{"model": "multi-label audio tagger", "dataset": "single notes of musical instruments (NSynth)", "train_examples": 184686, "gain_aug_db": 10, "noise_aug": 0.002, "time_shift_ms": 100, "input": "waveform_16khz", "arch": "mobilenet_v2", "norm": "batchnorm", "activation": "silu", "drop_path": 0.2, "depths": [5, 5, 5], "kernel_size": 5, "wave_channels": 96, "wave_strides": [10, 4, 4], "expansion": 4, "widths": [128, 160, 200], "num_labels": 36, "mixing": "mixup", "init": "kaiming_normal", "residual_init": "none", "optimizer": "adamw", "lr": 0.0028, "beta1": 0.9, "beta2": 0.999, "eps": 1e-10, "steps": 2800, "batch_size": 64, "epochs": 1.0, "lr_schedule": "cosine", "final_lr_fraction": 0.01, "warmup_steps": 140, "weight_decay": 0.3}
Rows from block 9, named by matrix and row number. Each number is 50 + 15 x the weight over its row's rms, rounded and kept within 0 to 99. All counts start at 0. After the name is the row's rms in percent of the matrix's.
# convs2: project pointwise conv (model.blocks.9.convs.2.weight, 160x640x1), inputs 0-91
convs2.54 092:42 50 38 37 39 43 36 48 52 68 30 36 44 58 99 72 47 38 36 72 68 51 61 27 39 37 56 44 40 50 59 65 32 42 55 66 44 45 45 26 46 45 63 89 60 35 41 45 48 70 24 62 37 59 39 57 59 60 54 51 45 59 61 63 27 53 60 38 33 43 31 50 67 55 56 33 47 33 57 15 36 40 71 29 57 43 54 24 41 54 59 49
convs2.55 101:53 36 17 42 55 66 23 27 64 52 56 17 35 44 41 47 50 56 52 68 37 69 37 33 47 56 43 14 60 75 27 83 64 22 47 47 56 40 56 49 78 33 45 67 48 52 51 38 90 45 34 34 51 36 54 44 52 34 50 24 37 52 49 22 52 35 47 52 54 46 29 38 61 57 68 69 60 55 54 50 07 41 62 19 63 32 60 40 49 67 47 41
convs2.56 097:97 49 52 45 62 39 86 51 71 35 52 22 67 53 30 51 82 69 62 45 43 60 44 28 54 48 61 24 49 56 54 10 59 26 70 59 58 63 44 44 64 64 54 54 38 68 48 52 30 55 68 27 58 42 64 50 17 59 34 40 50 55 32 56 58 57 64 70 19 55 83 52 56 54 62 27 60 25 42 46 87 70 54 57 45 61 79 82 50 50 56 82
convs2.57 095:92 43 41 52 49 68 37 24 43 64 62 52 34 59 59 74 39 64 36 66 53 18 46 60 33 63 33 48 62 27 47 44 77 41 57 38 53 51 45 52 46 31 62 45 69 30 58 48 87 66 28 20 61 34 40 44 34 36 34 41 47 49 63 60 53 68 67 33 61 40 32 48 64 31 53 67 38 55 18 52 51 43 51 57 44 45 55 30 54 56 46 47
convs2.58 090:16 35 78 52 49 28 62 33 60 47 34 49 51 46 67 62 37 80 55 47 52 53 48 25 56 48 91 56 64 57 32 69 68 59 49 50 62 44 44 35 34 66 38 55 76 74 36 60 20 19 62 57 56 49 39 37 41 85 76 60 47 54 45 75 64 36 48 78 56 73 43 60 57 43 60 22 69 41 63 27 50 55 57 64 52 66 38 58 33 33 47 63
convs2.59 091:52 44 35 40 46 52 45 52 35 52 80 81 32 40 69 41 30 46 36 63 47 69 53 48 24 62 45 66 69 39 40 83 48 57 52 42 50 26 25 40 46 45 59 47 47 67 57 29 41 58 27 40 69 22 32 59 47 42 30 39 38 81 50 42 30 32 53 20 51 52 27 41 32 42 37 33 48 44 39 36 46 26 59 33 62 53 46 32 63 36 64 57
convs2.60 091:39 28 18 58 36 47 46 19 46 52 92 44 37 58 39 62 56 46 32 54 53 64 34 36 47 27 46 53 43 51 60 37 70 32 61 47 57 25 48 17 48 47 44 39 40 36 29 45 57 51 42 48 51 35 26 37 57 57 49 47 34 53 60 68 39 40 25 31 48 53 14 43 48 34 75 32 50 63 81 55 39 56 56 23 55 33 64 42 53 53 46 43
convs2.61 097:61 50 96 46 76 45 48 47 32 27 68 84 55 35 71 29 55 45 51 44 38 31 41 56 58 33 33 44 60 42 53 77 39 51 40 44 65 76 76 67 51 59 40 76 62 64 44 41 47 64 64 62 54 53 47 50 53 44 80 59 59 51 36 36 61 55 56 60 67 71 70 55 40 31 63 45 32 67 62 35 76 78 41 56 57 64 39 51 61 67 43 43
convs2.62 108:86 57 54 41 41 28 30 66 35 38 42 99 39 54 94 40 27 38 42 46 33 30 32 43 32 19 40 46 50 47 34 51 53 75 53 46 34 46 25 66 44 50 59 33 42 45 41 36 41 31 57 32 57 14 23 79 78 27 31 37 72 61 46 48 10 48 31 51 22 45 43 29 18 44 58 32 32 41 32 53 33 42 59 43 42 33 59 50 42 69 55 43
convs2.63 103:54 40 36 33 55 49 49 11 63 24 59 29 42 42 81 32 21 42 33 32 29 74 69 67 48 75 34 70 30 35 47 58 30 66 56 25 39 45 49 68 65 45 58 64 59 34 45 45 65 51 26 73 46 34 34 56 31 45 46 49 39 56 28 40 28 40 55 34 58 43 44 21 37 41 23 57 30 44 70 38 65 41 50 60 40 50 51 37 45 55 50 44
convs2.64 108:71 54 74 53 45 53 18 59 35 73 60 58 59 26 69 59 66 51 48 75 43 63 64 63 58 60 00 63 61 58 83 92 25 54 33 52 49 59 53 58 53 53 50 58 63 65 50 41 70 64 55 58 51 31 83 70 69 82 65 69 55 66 34 37 41 63 36 68 71 58 52 51 43 33 55 56 55 59 53 61 63 57 58 78 57 51 51 55 64 78 44 48
convs2.65 128:23 50 41 56 42 43 55 56 46 74 51 32 60 68 00 62 34 53 31 46 29 31 63 38 56 71 72 62 55 85 69 66 74 38 32 53 72 39 91 41 58 40 60 42 30 51 50 59 89 41 52 50 41 63 29 56 49 53 59 37 44 41 25 81 64 39 73 54 46 37 45 71 64 56 81 55 49 40 81 35 29 49 41 42 48 50 71 42 59 35 73 49
convs2.66 096:47 53 65 36 44 31 58 93 76 71 35 38 74 54 61 14 67 64 82 48 23 56 51 43 53 62 45 42 66 69 46 80 31 58 45 70 58 56 15 35 50 64 43 22 48 68 45 65 38 50 70 56 51 51 80 50 41 54 52 67 26 51 49 53 59 49 62 77 54 69 60 80 61 61 42 60 65 71 39 55 67 71 21 70 37 54 52 59 55 41 53 72
convs2.67 101:26 61 69 55 67 62 35 47 61 57 68 50 69 72 25 41 51 43 68 21 36 56 45 62 67 62 59 64 80 31 52 55 68 51 56 55 58 65 39 32 57 67 55 43 36 52 33 54 54 36 58 51 64 48 71 32 33 72 70 64 19 47 33 58 63 39 57 66 36 65 59 62 64 46 51 69 58 57 32 37 58 70 10 68 36 60 35 55 42 44 44 66
convs2.68 104:20 43 47 66 45 77 64 64 49 43 59 27 48 44 60 80 44 79 38 69 66 42 50 64 42 26 69 62 59 49 30 47 32 58 75 74 38 38 95 83 40 29 55 41 67 50 55 53 32 38 50 33 37 39 34 54 50 28 41 45 51 50 70 34 41 50 70 33 40 45 40 46 66 43 57 63 42 66 34 39 30 41 77 37 53 20 53 42 66 51 34 65
convs2.69 098:76 25 15 60 44 33 58 36 43 61 62 58 41 34 39 57 37 29 39 64 41 48 49 59 32 50 37 46 46 30 73 44 31 37 23 62 55 34 43 53 58 63 53 94 62 40 56 37 57 64 46 66 56 44 28 41 36 31 46 23 62 62 30 26 38 54 30 48 57 41 41 53 31 58 47 63 56 35 48 56 34 51 77 52 41 40 42 52 53 51 42 54
convs2.70 113:25 41 63 75 56 53 30 53 55 53 37 41 46 54 38 50 42 59 52 54 51 34 58 53 61 47 59 30 32 37 44 74 41 41 70 56 58 42 76 50 54 40 76 34 67 62 52 46 69 60 42 48 48 55 45 37 57 57 74 51 41 51 30 60 52 43 70 38 73 38 42 45 87 67 49 26 53 34 35 54 42 35 44 41 71 51 76 68 88 48 53 53
convs2.71 112:37 44 31 45 23 27 41 56 39 11 78 65 45 37 81 39 45 57 36 50 53 60 33 73 50 14 23 48 58 27 35 55 16 54 36 59 42 48 16 63 42 31 27 50 75 46 53 35 39 69 19 48 49 57 39 42 32 44 43 41 63 44 27 49 51 40 29 41 40 40 44 48 35 40 25 43 48 57 47 49 45 37 77 43 46 37 48 49 48 77 52 28
convs2.72 099:14 59 55 39 63 93 39 46 44 63 62 45 50 66 17 45 60 60 61 40 52 85 52 55 70 79 74 48 51 95 41 44 58 50 54 50 57 55 99 56 40 47 66 77 44 60 31 42 39 52 50 56 59 52 50 36 53 48 69 56 47 53 34 30 44 46 60 57 55 82 49 54 77 52 58 71 64 35 69 49 60 56 62 59 68 53 63 51 28 41 60 78
convs2.73 099:43 54 59 57 66 34 69 63 41 60 27 39 72 65 23 72 50 46 57 46 53 41 72 50 61 29 50 44 28 58 57 58 52 76 36 51 62 45 83 49 47 82 59 44 55 66 45 47 55 77 67 65 50 93 50 45 46 53 66 50 44 33 32 49 63 75 48 62 43 57 76 59 21 51 42 88 62 56 68 54 74 76 38 59 44 65 46 70 69 49 84 51
convs2.74 106:85 42 50 38 23 63 75 54 46 40 55 70 34 32 36 54 23 38 40 38 73 54 44 79 60 61 43 37 42 42 39 46 60 57 65 58 64 33 45 30 37 18 54 44 48 44 57 46 12 51 36 65 61 56 36 47 40 57 31 32 51 69 55 56 44 49 58 32 68 47 49 53 50 40 67 76 42 60 38 62 53 29 76 44 64 33 49 40 72 32 39 57
convs2.75 101:69 50 30 44 38 62 66 86 49 36 26 50 50 41 00 63 44 55 40 59 64 37 40 40 33 14 44 42 37 34 64 65 37 48 58 74 56 44 60 28 50 30 51 25 61 45 59 44 50 14 39 48 54 20 41 57 38 37 23 43 79 41 72 19 54 35 47 45 38 36 40 49 29 36 48 06 39 62 56 40 52 43 82 32 62 35 23 20 51 71 16 43
convs2.76 098:47 71 79 57 56 50 61 85 60 72 62 27 63 55 29 55 58 51 68 58 65 61 56 71 67 40 79 22 54 55 59 22 52 72 61 51 72 69 61 61 33 72 60 25 49 57 57 64 20 58 75 59 35 61 50 19 58 50 45 48 30 60 53 48 66 38 80 53 48 61 73 72 53 69 46 46 46 79 17 47 64 55 48 64 62 55 70 67 92 33 50 78
convs2.77 100:69 77 75 46 54 40 57 22 59 36 37 54 62 50 65 36 64 52 60 47 46 49 53 13 59 24 41 27 63 15 41 42 54 47 47 48 60 65 20 48 30 74 27 31 37 71 43 68 24 60 59 48 54 25 58 55 41 81 44 57 55 32 31 52 63 40 39 67 27 60 66 45 45 60 40 35 57 72 34 22 60 68 43 69 38 63 52 61 40 54 57 48
convs2.78 090:29 65 77 59 56 27 35 36 38 49 51 55 71 57 00 44 51 59 69 65 56 63 66 46 49 40 45 42 43 30 83 52 34 51 32 53 67 54 41 54 46 74 59 52 60 64 40 52 63 34 76 68 31 29 66 56 34 60 63 67 41 66 47 61 55 69 52 75 54 45 81 63 41 78 43 51 56 33 92 47 64 79 64 60 61 61 52 53 30 45 54 73
convs2.79 092:72 52 67 45 67 51 56 51 54 46 49 25 74 53 83 42 62 51 80 77 54 77 43 61 56 34 42 87 52 82 37 08 37 52 67 43 54 71 52 65 56 52 36 56 39 44 41 59 25 33 69 35 84 33 49 52 57 49 50 66 49 42 59 77 49 69 50 61 41 69 60 30 41 44 42 63 62 28 61 65 83 47 58 71 50 64 41 76 52 62 58 79
convs2.80 091:36 62 60 13 67 83 45 56 33 39 26 55 49 60 43 27 50 56 73 39 38 36 60 71 60 58 50 32 48 61 67 63 27 57 44 41 38 57 68 48 46 54 54 32 47 76 49 77 59 50 70 55 63 39 84 57 68 52 60 60 61 52 53 63 38 47 40 53 49 63 67 29 70 63 58 45 45 28 50 38 70 58 35 61 47 65 50 62 66 46 40 50
convs2.81 093:48 75 70 45 70 57 67 08 38 60 77 63 82 68 43 65 58 39 49 43 62 77 40 85 66 44 37 25 40 64 62 56 66 36 52 51 58 67 55 57 56 60 71 51 70 64 56 60 41 69 73 59 43 48 68 42 52 65 53 73 47 47 25 57 72 69 52 68 54 69 81 56 50 29 55 53 51 50 59 39 80 70 36 49 35 63 61 73 70 34 60 63
convs2.82 095:27 66 63 57 81 38 35 24 42 68 49 71 58 77 39 40 36 39 59 34 65 53 58 42 66 53 45 81 57 76 54 27 57 64 54 30 64 65 75 53 46 51 48 39 41 73 53 75 48 13 77 41 75 60 47 39 36 35 69 61 48 34 34 29 68 68 32 59 57 71 42 58 67 35 47 76 44 64 79 82 60 59 39 70 62 67 48 71 64 53 26 48
convs2.83 090:52 35 37 63 27 34 62 60 47 46 41 23 33 36 18 41 36 75 30 64 48 66 58 48 39 42 68 81 32 59 50 40 71 54 71 56 38 40 83 44 55 33 40 48 61 43 63 53 54 50 58 50 36 64 32 56 56 17 44 53 56 68 59 30 30 88 40 40 36 29 32 27 51 46 51 61 39 31 48 61 31 39 66 42 47 45 33 42 54 38 34 28
convs2.84 127:76 57 49 44 47 34 74 79 41 28 57 71 51 36 80 46 46 46 53 43 46 70 31 61 51 58 25 30 62 40 57 53 36 68 37 59 40 55 34 58 46 55 44 03 62 50 34 45 26 27 58 63 68 46 52 57 39 31 23 55 75 31 52 17 53 67 26 33 52 57 49 27 31 41 31 66 38 35 27 51 48 56 69 71 43 51 56 39 55 49 41 43
convs2.85 095:76 63 38 46 68 68 49 30 49 44 56 28 70 61 51 32 66 63 70 50 26 50 53 62 59 52 67 85 65 74 45 29 58 25 62 31 57 67 64 70 50 69 58 52 62 56 68 47 47 33 69 35 60 41 59 50 40 57 53 62 29 53 57 53 61 41 56 75 63 69 56 46 55 56 78 49 36 45 45 55 47 66 63 60 72 67 48 78 43 49 48 59
convs2.86 099:94 66 67 39 71 68 76 53 25 51 47 63 51 44 26 31 54 53 56 28 71 72 53 72 60 64 47 45 61 60 23 48 56 47 38 50 41 58 61 81 42 44 54 99 46 54 56 42 49 51 54 52 52 35 70 41 35 74 70 39 51 43 52 43 57 51 83 65 48 73 62 57 72 41 38 61 57 23 64 24 57 72 41 58 47 56 44 67 60 35 47 55
convs2.87 090:78 29 37 45 20 53 63 66 38 65 64 43 10 63 75 61 44 47 39 49 44 41 49 38 30 67 56 67 50 44 34 65 61 73 57 47 38 34 44 46 64 49 54 77 64 48 34 54 43 38 25 53 75 37 57 56 62 34 72 42 76 33 49 58 51 20 80 48 46 35 28 41 66 53 59 64 28 55 34 45 51 22 51 27 42 45 12 46 40 53 21 30
convs2.88 110:15 39 46 64 47 43 45 23 40 49 42 51 48 56 24 49 44 60 55 61 43 19 57 60 45 30 45 42 40 61 52 71 45 42 52 75 67 50 41 38 61 45 54 48 38 46 33 58 52 74 21 72 48 50 43 47 66 55 53 51 47 56 35 53 29 61 34 22 54 41 40 49 53 40 46 26 53 49 65 37 41 38 42 34 64 32 64 34 52 53 59 36
convs2.89 098:59 68 55 48 67 57 63 48 50 22 41 50 72 47 55 78 59 48 64 52 78 55 39 58 72 74 77 36 48 69 35 43 70 71 43 47 44 59 71 56 38 43 49 67 53 51 31 61 50 35 74 83 68 36 50 25 54 63 48 48 73 58 60 30 74 43 58 48 52 58 56 58 90 77 50 00 35 62 24 45 54 51 57 59 71 43 52 65 46 50 56 64
convs2.90 099:66 38 16 49 31 43 42 55 56 61 72 60 42 41 23 36 54 48 56 55 57 63 35 19 50 39 28 47 59 65 43 00 54 39 61 37 46 34 40 40 79 45 49 58 44 39 77 43 13 33 38 43 47 21 49 59 30 29 46 42 59 35 45 48 46 17 45 37 31 34 32 62 44 51 39 71 41 76 36 52 17 42 66 33 51 32 27 35 52 42 43 43
convs2.91 100:57 45 49 44 35 55 66 36 61 30 76 48 57 42 23 53 55 60 39 39 58 76 45 51 41 59 26 56 46 59 53 60 57 48 34 52 50 48 74 47 41 44 57 95 40 36 27 38 39 46 51 74 49 31 33 58 19 37 30 54 41 68 63 52 41 65 53 57 16 33 46 61 60 44 34 73 45 61 52 28 56 30 61 47 50 31 56 43 61 66 50 32
convs2.92 102:39 67 70 28 68 58 46 33 45 50 38 55 56 50 72 65 46 41 57 44 43 57 47 56 54 59 57 47 51 24 53 71 40 52 54 27 38 45 32 33 45 58 35 83 37 63 85 36 61 88 52 58 73 39 72 58 51 36 49 58 46 57 52 57 36 34 43 63 51 55 44 47 49 67 61 22 34 47 26 41 66 80 21 68 53 88 45 74 68 57 74 53
convs2.93 095:65 71 69 41 41 65 34 48 35 66 45 61 39 56 21 42 42 54 41 39 56 19 52 31 36 47 45 27 39 54 59 71 47 54 74 71 44 45 40 49 48 31 46 65 40 48 47 25 64 63 44 30 40 66 40 35 49 49 52 36 56 44 58 47 31 52 48 56 71 36 42 51 58 40 59 36 46 40 67 52 34 22 28 32 52 29 53 49 44 44 65 40
convs2.94 099:24 54 60 30 80 89 53 74 45 62 47 40 68 58 33 47 64 61 52 45 43 81 52 50 82 61 43 44 46 58 62 36 43 29 42 39 54 66 60 62 27 64 40 67 57 50 62 55 63 40 58 50 50 60 72 34 64 53 46 52 46 40 48 60 73 47 42 70 58 78 61 56 61 66 46 15 60 44 65 64 54 72 29 72 53 97 66 75 41 59 53 70
convs2.95 105:68 54 61 51 62 77 45 23 57 70 21 18 71 54 64 44 65 64 72 34 59 70 54 58 54 73 71 31 51 75 54 36 48 40 58 44 65 56 66 48 54 72 41 46 12 54 53 56 63 51 58 49 48 51 59 42 66 51 61 39 34 45 52 67 60 30 53 59 46 56 70 52 45 74 60 78 60 54 43 21 59 50 19 54 58 67 46 52 31 48 82 54
convs2.96 100:71 25 44 73 15 33 52 54 37 62 51 30 44 51 17 43 39 33 47 67 60 57 34 34 43 65 52 63 26 35 44 46 66 43 25 32 41 47 34 36 44 38 55 53 43 47 59 40 52 30 49 50 58 38 42 44 43 50 51 39 36 59 30 44 35 48 48 45 65 49 33 39 60 50 60 23 70 44 79 64 29 40 49 45 49 29 48 32 41 52 30 60
convs2.97 107:73 41 18 36 20 36 75 82 23 23 33 59 47 47 50 51 42 39 54 36 57 37 51 22 45 56 38 75 41 50 30 41 40 53 40 53 36 37 15 28 48 49 50 39 42 38 29 43 21 51 20 63 35 29 39 62 54 37 39 37 61 46 60 31 39 16 38 41 19 45 29 38 52 54 27 57 38 58 67 73 20 32 71 47 38 37 43 33 28 62 63 45
convs2.98 097:77 61 73 68 59 55 25 35 43 66 36 34 61 55 43 50 64 64 70 51 57 62 60 39 45 36 63 58 52 24 69 48 52 39 69 44 52 69 21 43 40 46 49 68 64 66 51 58 32 81 70 33 52 44 62 52 52 65 52 61 45 51 43 64 84 71 47 52 44 70 65 39 59 49 64 34 67 47 44 43 66 72 31 64 54 61 52 48 49 55 83 61
convs2.99 109:22 66 43 32 54 81 30 36 66 66 55 52 51 65 39 31 75 26 53 59 65 49 70 62 60 78 63 44 46 57 52 64 57 39 23 51 68 45 69 65 36 59 55 99 41 55 45 69 56 63 55 56 56 47 63 46 35 72 59 53 70 57 19 40 52 33 45 57 44 59 52 82 67 58 54 92 72 41 46 44 72 48 30 42 67 51 62 55 53 49 59 60
convs2.100 094:40 53 50 44 53 61 85 81 36 43 60 42 43 48 62 61 49 68 56 55 36 26 52 41 64 51 66 75 44 46 51 76 70 55 36 63 43 65 36 57 54 58 52 64 53 85 55 60 34 75 55 29 39 56 37 50 72 69 55 63 33 40 37 73 72 51 90 66 66 70 79 74 44 59 61 50 63 50 41 64 80 31 23 77 40 43 55 66 47 42 78 66
convs2.101 101:88 49 43 60 25 22 41 42 37 44 38 69 33 48 61 60 36 41 52 47 45 65 39 53 21 35 39 36 50 00 65 19 23 40 44 48 61 36 13 33 58 39 39 27 66 64 57 29 43 38 49 35 39 29 47 63 57 41 36 48 46 60 71 50 48 41 56 54 41 32 32 39 26 26 55 38 49 42 34 44 50 52 71 52 45 36 29 47 33 80 35 49
convs2.102 091:11 43 22 57 34 50 27 52 74 60 46 22 47 62 60 59 56 47 56 77 47 55 47 28 53 54 42 44 37 36 70 29 53 58 40 43 44 18 44 63 48 40 51 53 47 30 67 48 55 42 36 51 54 74 40 65 64 18 54 36 39 60 50 49 41 52 37 32 54 50 44 48 48 52 91 29 68 33 49 63 30 38 46 29 43 38 54 29 60 56 62 50
convs2.103 102:48 58 66 61 54 35 41 54 51 51 44 70 58 65 80 68 65 73 83 51 42 46 49 57 36 63 88 40 56 87 33 69 30 63 39 54 71 60 53 42 40 60 67 41 21 55 55 56 52 62 49 55 65 46 61 41 41 66 57 56 45 68 45 63 61 19 37 56 39 72 65 70 48 58 85 74 61 56 68 51 51 55 25 50 60 43 50 44 48 44 63 54
convs2.104 104:00 55 31 48 59 69 61 43 64 65 47 41 28 50 46 75 50 71 38 59 41 44 70 61 35 63 74 34 38 90 25 73 52 63 65 63 65 31 53 84 46 41 69 00 65 47 38 37 54 43 50 62 35 45 31 65 60 69 44 53 27 53 65 68 39 44 75 50 65 33 49 37 52 63 60 36 71 37 27 41 36 42 21 47 61 28 66 55 45 44 64 59
convs2.105 089:04 34 45 40 50 52 51 38 53 53 38 21 44 62 41 52 45 41 42 48 34 58 36 44 42 37 26 50 48 22 43 51 31 64 26 53 63 47 25 65 48 60 23 59 52 28 33 35 59 53 19 80 76 48 36 59 59 15 31 31 53 50 46 38 48 44 31 43 48 36 46 30 63 53 41 43 56 27 44 61 45 47 38 30 61 49 47 55 31 47 61 34
convs2.106 107:79 26 20 45 35 49 58 16 23 29 58 69 34 51 21 49 35 38 47 48 27 49 47 49 34 49 41 56 33 56 31 55 57 51 38 38 51 56 42 52 38 44 46 40 70 29 78 41 42 25 28 48 36 30 40 51 54 34 20 39 48 60 61 76 46 68 70 25 49 36 43 23 30 50 43 56 50 58 42 63 40 41 78 28 50 39 65 25 41 40 22 14
convs2.107 097:31 43 50 52 61 75 40 64 56 61 59 86 67 80 42 55 64 54 65 42 56 35 54 37 60 54 80 21 63 73 46 77 65 36 51 54 80 55 62 80 39 68 52 17 53 48 44 54 90 44 47 38 45 59 75 56 55 78 51 63 44 61 27 57 67 43 48 51 52 60 63 59 58 34 54 35 64 69 69 63 61 53 51 73 53 51 58 49 42 51 43 57
convs2.108 104:50 44 45 32 62 64 24 58 67 67 38 43 55 43 46 34 52 53 52 47 38 55 30 50 85 48 39 52 37 67 45 70 60 26 15 60 56 69 59 66 46 68 38 50 31 72 41 68 47 37 67 64 56 46 64 45 63 60 39 81 41 45 35 41 69 40 38 67 65 78 65 45 61 46 44 75 51 40 38 54 66 70 64 80 39 72 54 61 33 52 59 59
convs2.109 092:52 30 52 34 24 47 64 49 46 59 52 17 31 22 14 59 50 53 35 52 69 47 58 28 20 35 23 45 40 25 32 60 63 55 48 53 50 40 21 49 58 47 42 26 70 38 52 53 71 56 26 50 51 53 25 53 28 38 48 47 51 62 45 56 51 69 59 43 43 40 34 49 83 33 44 42 67 57 51 26 51 30 42 33 65 44 23 28 49 72 57 34
convs2.110 099:32 70 48 39 43 42 54 48 47 43 40 65 53 65 33 46 64 63 74 74 65 61 34 49 54 45 44 47 54 58 61 69 40 33 59 59 55 48 51 47 37 43 56 36 28 49 36 71 52 69 78 57 56 37 66 45 40 52 50 82 49 50 59 54 67 29 43 48 60 61 60 51 46 44 76 15 44 44 20 40 78 67 35 67 42 53 55 58 39 34 49 50
convs2.111 092:30 60 47 49 35 30 73 21 50 60 60 47 38 48 86 66 38 47 26 45 31 52 51 29 37 37 39 93 29 36 40 54 41 40 15 35 45 50 48 62 53 37 54 51 53 46 23 38 37 62 39 34 52 35 61 66 68 42 43 60 65 59 65 64 50 45 33 54 55 38 19 34 51 49 66 54 36 49 46 54 27 50 46 53 52 40 44 50 28 55 47 36
convs2.112 094:17 73 55 51 69 62 29 20 53 58 40 63 67 58 28 33 73 55 41 51 44 51 36 62 57 43 39 61 77 44 68 58 60 40 49 38 49 49 40 41 54 51 58 48 50 50 46 64 43 52 53 60 61 64 86 31 72 56 67 61 45 50 28 58 74 41 15 71 57 55 89 46 58 65 27 58 50 63 49 44 51 80 38 35 49 88 72 64 46 42 74 50
convs2.113 097:40 39 63 71 74 66 43 48 53 59 38 58 67 52 00 61 58 48 67 50 62 53 65 48 63 54 67 56 61 73 62 18 71 60 53 56 61 55 77 41 41 60 49 41 38 61 23 69 36 45 65 48 63 36 46 50 39 51 56 61 31 57 51 69 62 50 64 62 31 62 71 75 53 60 33 43 68 57 55 59 76 53 32 57 56 52 56 74 50 26 55 62
convs2.114 103:51 63 68 68 46 42 29 49 81 70 46 50 68 63 40 31 66 51 74 52 43 45 27 50 43 59 68 52 42 45 62 74 53 46 24 46 67 58 59 36 40 36 49 24 60 62 58 50 45 31 60 60 42 36 51 53 54 69 59 62 39 47 29 52 62 35 43 70 31 50 81 49 57 27 51 33 69 49 61 44 44 71 26 49 39 50 54 43 46 34 64 63
convs2.115 097:37 62 61 65 50 67 47 51 50 40 54 47 52 42 63 25 66 44 51 50 46 63 73 52 68 51 44 67 52 90 46 61 45 49 50 57 27 65 70 53 53 37 74 55 22 57 53 80 44 42 65 66 57 53 65 39 52 47 56 66 40 55 47 57 70 43 52 53 52 74 71 68 74 64 50 68 35 38 30 52 64 68 71 74 59 60 31 79 59 54 74 60
convs2.116 093:37 46 49 65 28 72 50 54 22 34 47 63 40 51 26 57 34 38 30 59 51 27 55 61 24 28 38 50 31 12 49 89 54 72 53 48 38 34 68 74 65 49 40 44 77 40 45 46 82 54 49 17 40 59 41 63 47 52 64 34 80 56 56 53 48 55 63 47 38 33 44 53 53 49 67 51 52 42 58 24 46 43 69 59 38 56 33 38 43 49 44 43
convs2.117 100:12 76 28 30 64 61 42 24 63 88 62 32 65 55 56 34 68 40 64 33 47 47 51 69 75 78 66 80 62 60 60 64 84 46 45 41 64 62 46 49 49 53 40 62 41 49 31 75 47 43 61 55 59 43 55 53 62 59 59 40 45 38 54 60 58 42 44 56 53 83 62 58 50 53 40 61 59 50 29 37 62 67 43 60 54 50 55 49 80 49 57 69
convs2.118 113:25 49 56 81 50 63 26 38 64 47 05 58 51 71 66 91 49 72 51 75 55 35 48 58 44 67 77 41 43 85 66 54 49 26 66 50 63 61 92 47 51 36 90 34 32 59 47 51 40 58 64 57 40 55 50 46 63 52 52 48 31 64 26 50 65 42 60 43 76 48 50 62 61 40 64 63 63 57 59 37 48 60 29 55 57 56 75 39 38 70 51 70
convs2.119 096:52 63 81 62 68 31 43 72 63 64 65 41 80 37 30 35 72 42 62 51 53 43 56 59 65 45 66 53 44 72 44 77 57 47 64 52 55 60 92 35 48 73 48 70 50 55 59 62 60 52 58 67 66 54 74 53 53 52 61 67 46 55 34 50 42 62 51 65 75 59 73 34 69 60 58 37 63 51 54 71 64 90 17 60 54 66 54 50 76 56 70 77
convs2.120 095:27 56 66 22 65 59 37 45 50 24 21 82 63 66 56 45 66 45 59 48 68 50 54 71 65 58 51 28 66 24 43 40 48 48 51 56 52 59 39 57 27 50 16 59 47 81 48 57 63 39 56 46 32 38 68 50 52 76 57 57 65 43 61 38 41 61 25 71 53 61 73 40 35 27 09 29 60 35 48 58 65 60 64 74 46 41 29 70 35 61 39 66
convs2.121 093:64 48 45 73 35 53 62 18 59 47 36 42 45 59 34 36 29 52 54 43 55 48 28 91 45 24 35 33 55 35 79 09 31 65 49 44 66 48 42 51 53 39 40 48 60 41 54 31 25 29 46 62 51 68 42 42 20 30 48 39 47 38 65 64 40 43 52 38 66 37 39 47 58 31 40 44 50 60 69 53 45 36 48 45 56 40 35 31 09 69 40 43
convs2.122 110:34 47 56 72 83 52 34 67 75 38 49 36 56 48 40 62 50 59 58 56 66 64 54 60 88 54 57 64 57 83 42 60 58 23 64 33 49 46 86 43 52 42 53 24 29 61 44 57 59 41 65 57 64 65 56 53 50 55 55 52 57 60 38 42 71 80 42 57 63 50 61 56 80 47 55 42 47 48 48 56 48 47 79 57 50 64 76 66 41 57 43 57
convs2.123 093:69 37 55 53 39 42 33 45 43 49 39 63 22 31 54 53 30 63 42 57 41 42 38 71 39 71 43 23 12 41 84 29 38 47 25 33 43 45 36 73 45 30 35 49 42 48 66 58 76 48 49 55 47 50 41 60 32 53 23 32 63 36 21 71 47 26 53 43 51 27 49 45 43 59 23 78 62 36 28 34 42 41 64 30 41 36 60 29 39 60 55 45
convs2.124 097:00 67 56 51 64 28 52 20 50 52 49 56 70 66 43 54 66 65 63 64 40 53 49 61 64 56 45 63 61 63 62 70 68 60 27 48 59 65 68 78 47 62 57 49 33 62 50 62 68 64 55 36 43 62 60 53 67 72 57 59 41 47 34 69 51 44 44 72 62 72 74 27 27 40 66 78 50 48 76 62 60 57 25 65 39 72 65 69 37 42 70 61
convs2.125 099:35 32 60 34 47 78 71 15 51 61 37 17 40 41 55 43 49 56 25 63 47 45 51 37 29 14 32 68 40 22 56 19 49 46 56 41 34 23 52 54 59 30 41 52 64 36 53 55 08 63 56 42 33 54 38 55 58 37 55 50 32 55 56 45 62 28 47 27 65 24 39 45 23 28 48 43 32 55 35 34 51 41 64 37 51 39 51 28 38 63 73 39
convs2.126 128:22 50 44 52 42 67 43 36 62 41 33 35 42 54 60 52 60 80 48 57 39 30 62 60 42 68 78 38 41 57 39 48 74 34 62 62 62 30 69 34 46 38 88 29 34 32 29 35 32 56 39 42 41 43 39 43 38 44 48 52 40 75 27 59 49 04 63 47 68 63 31 67 45 39 63 19 42 40 48 58 41 50 42 36 82 41 91 30 46 60 72 57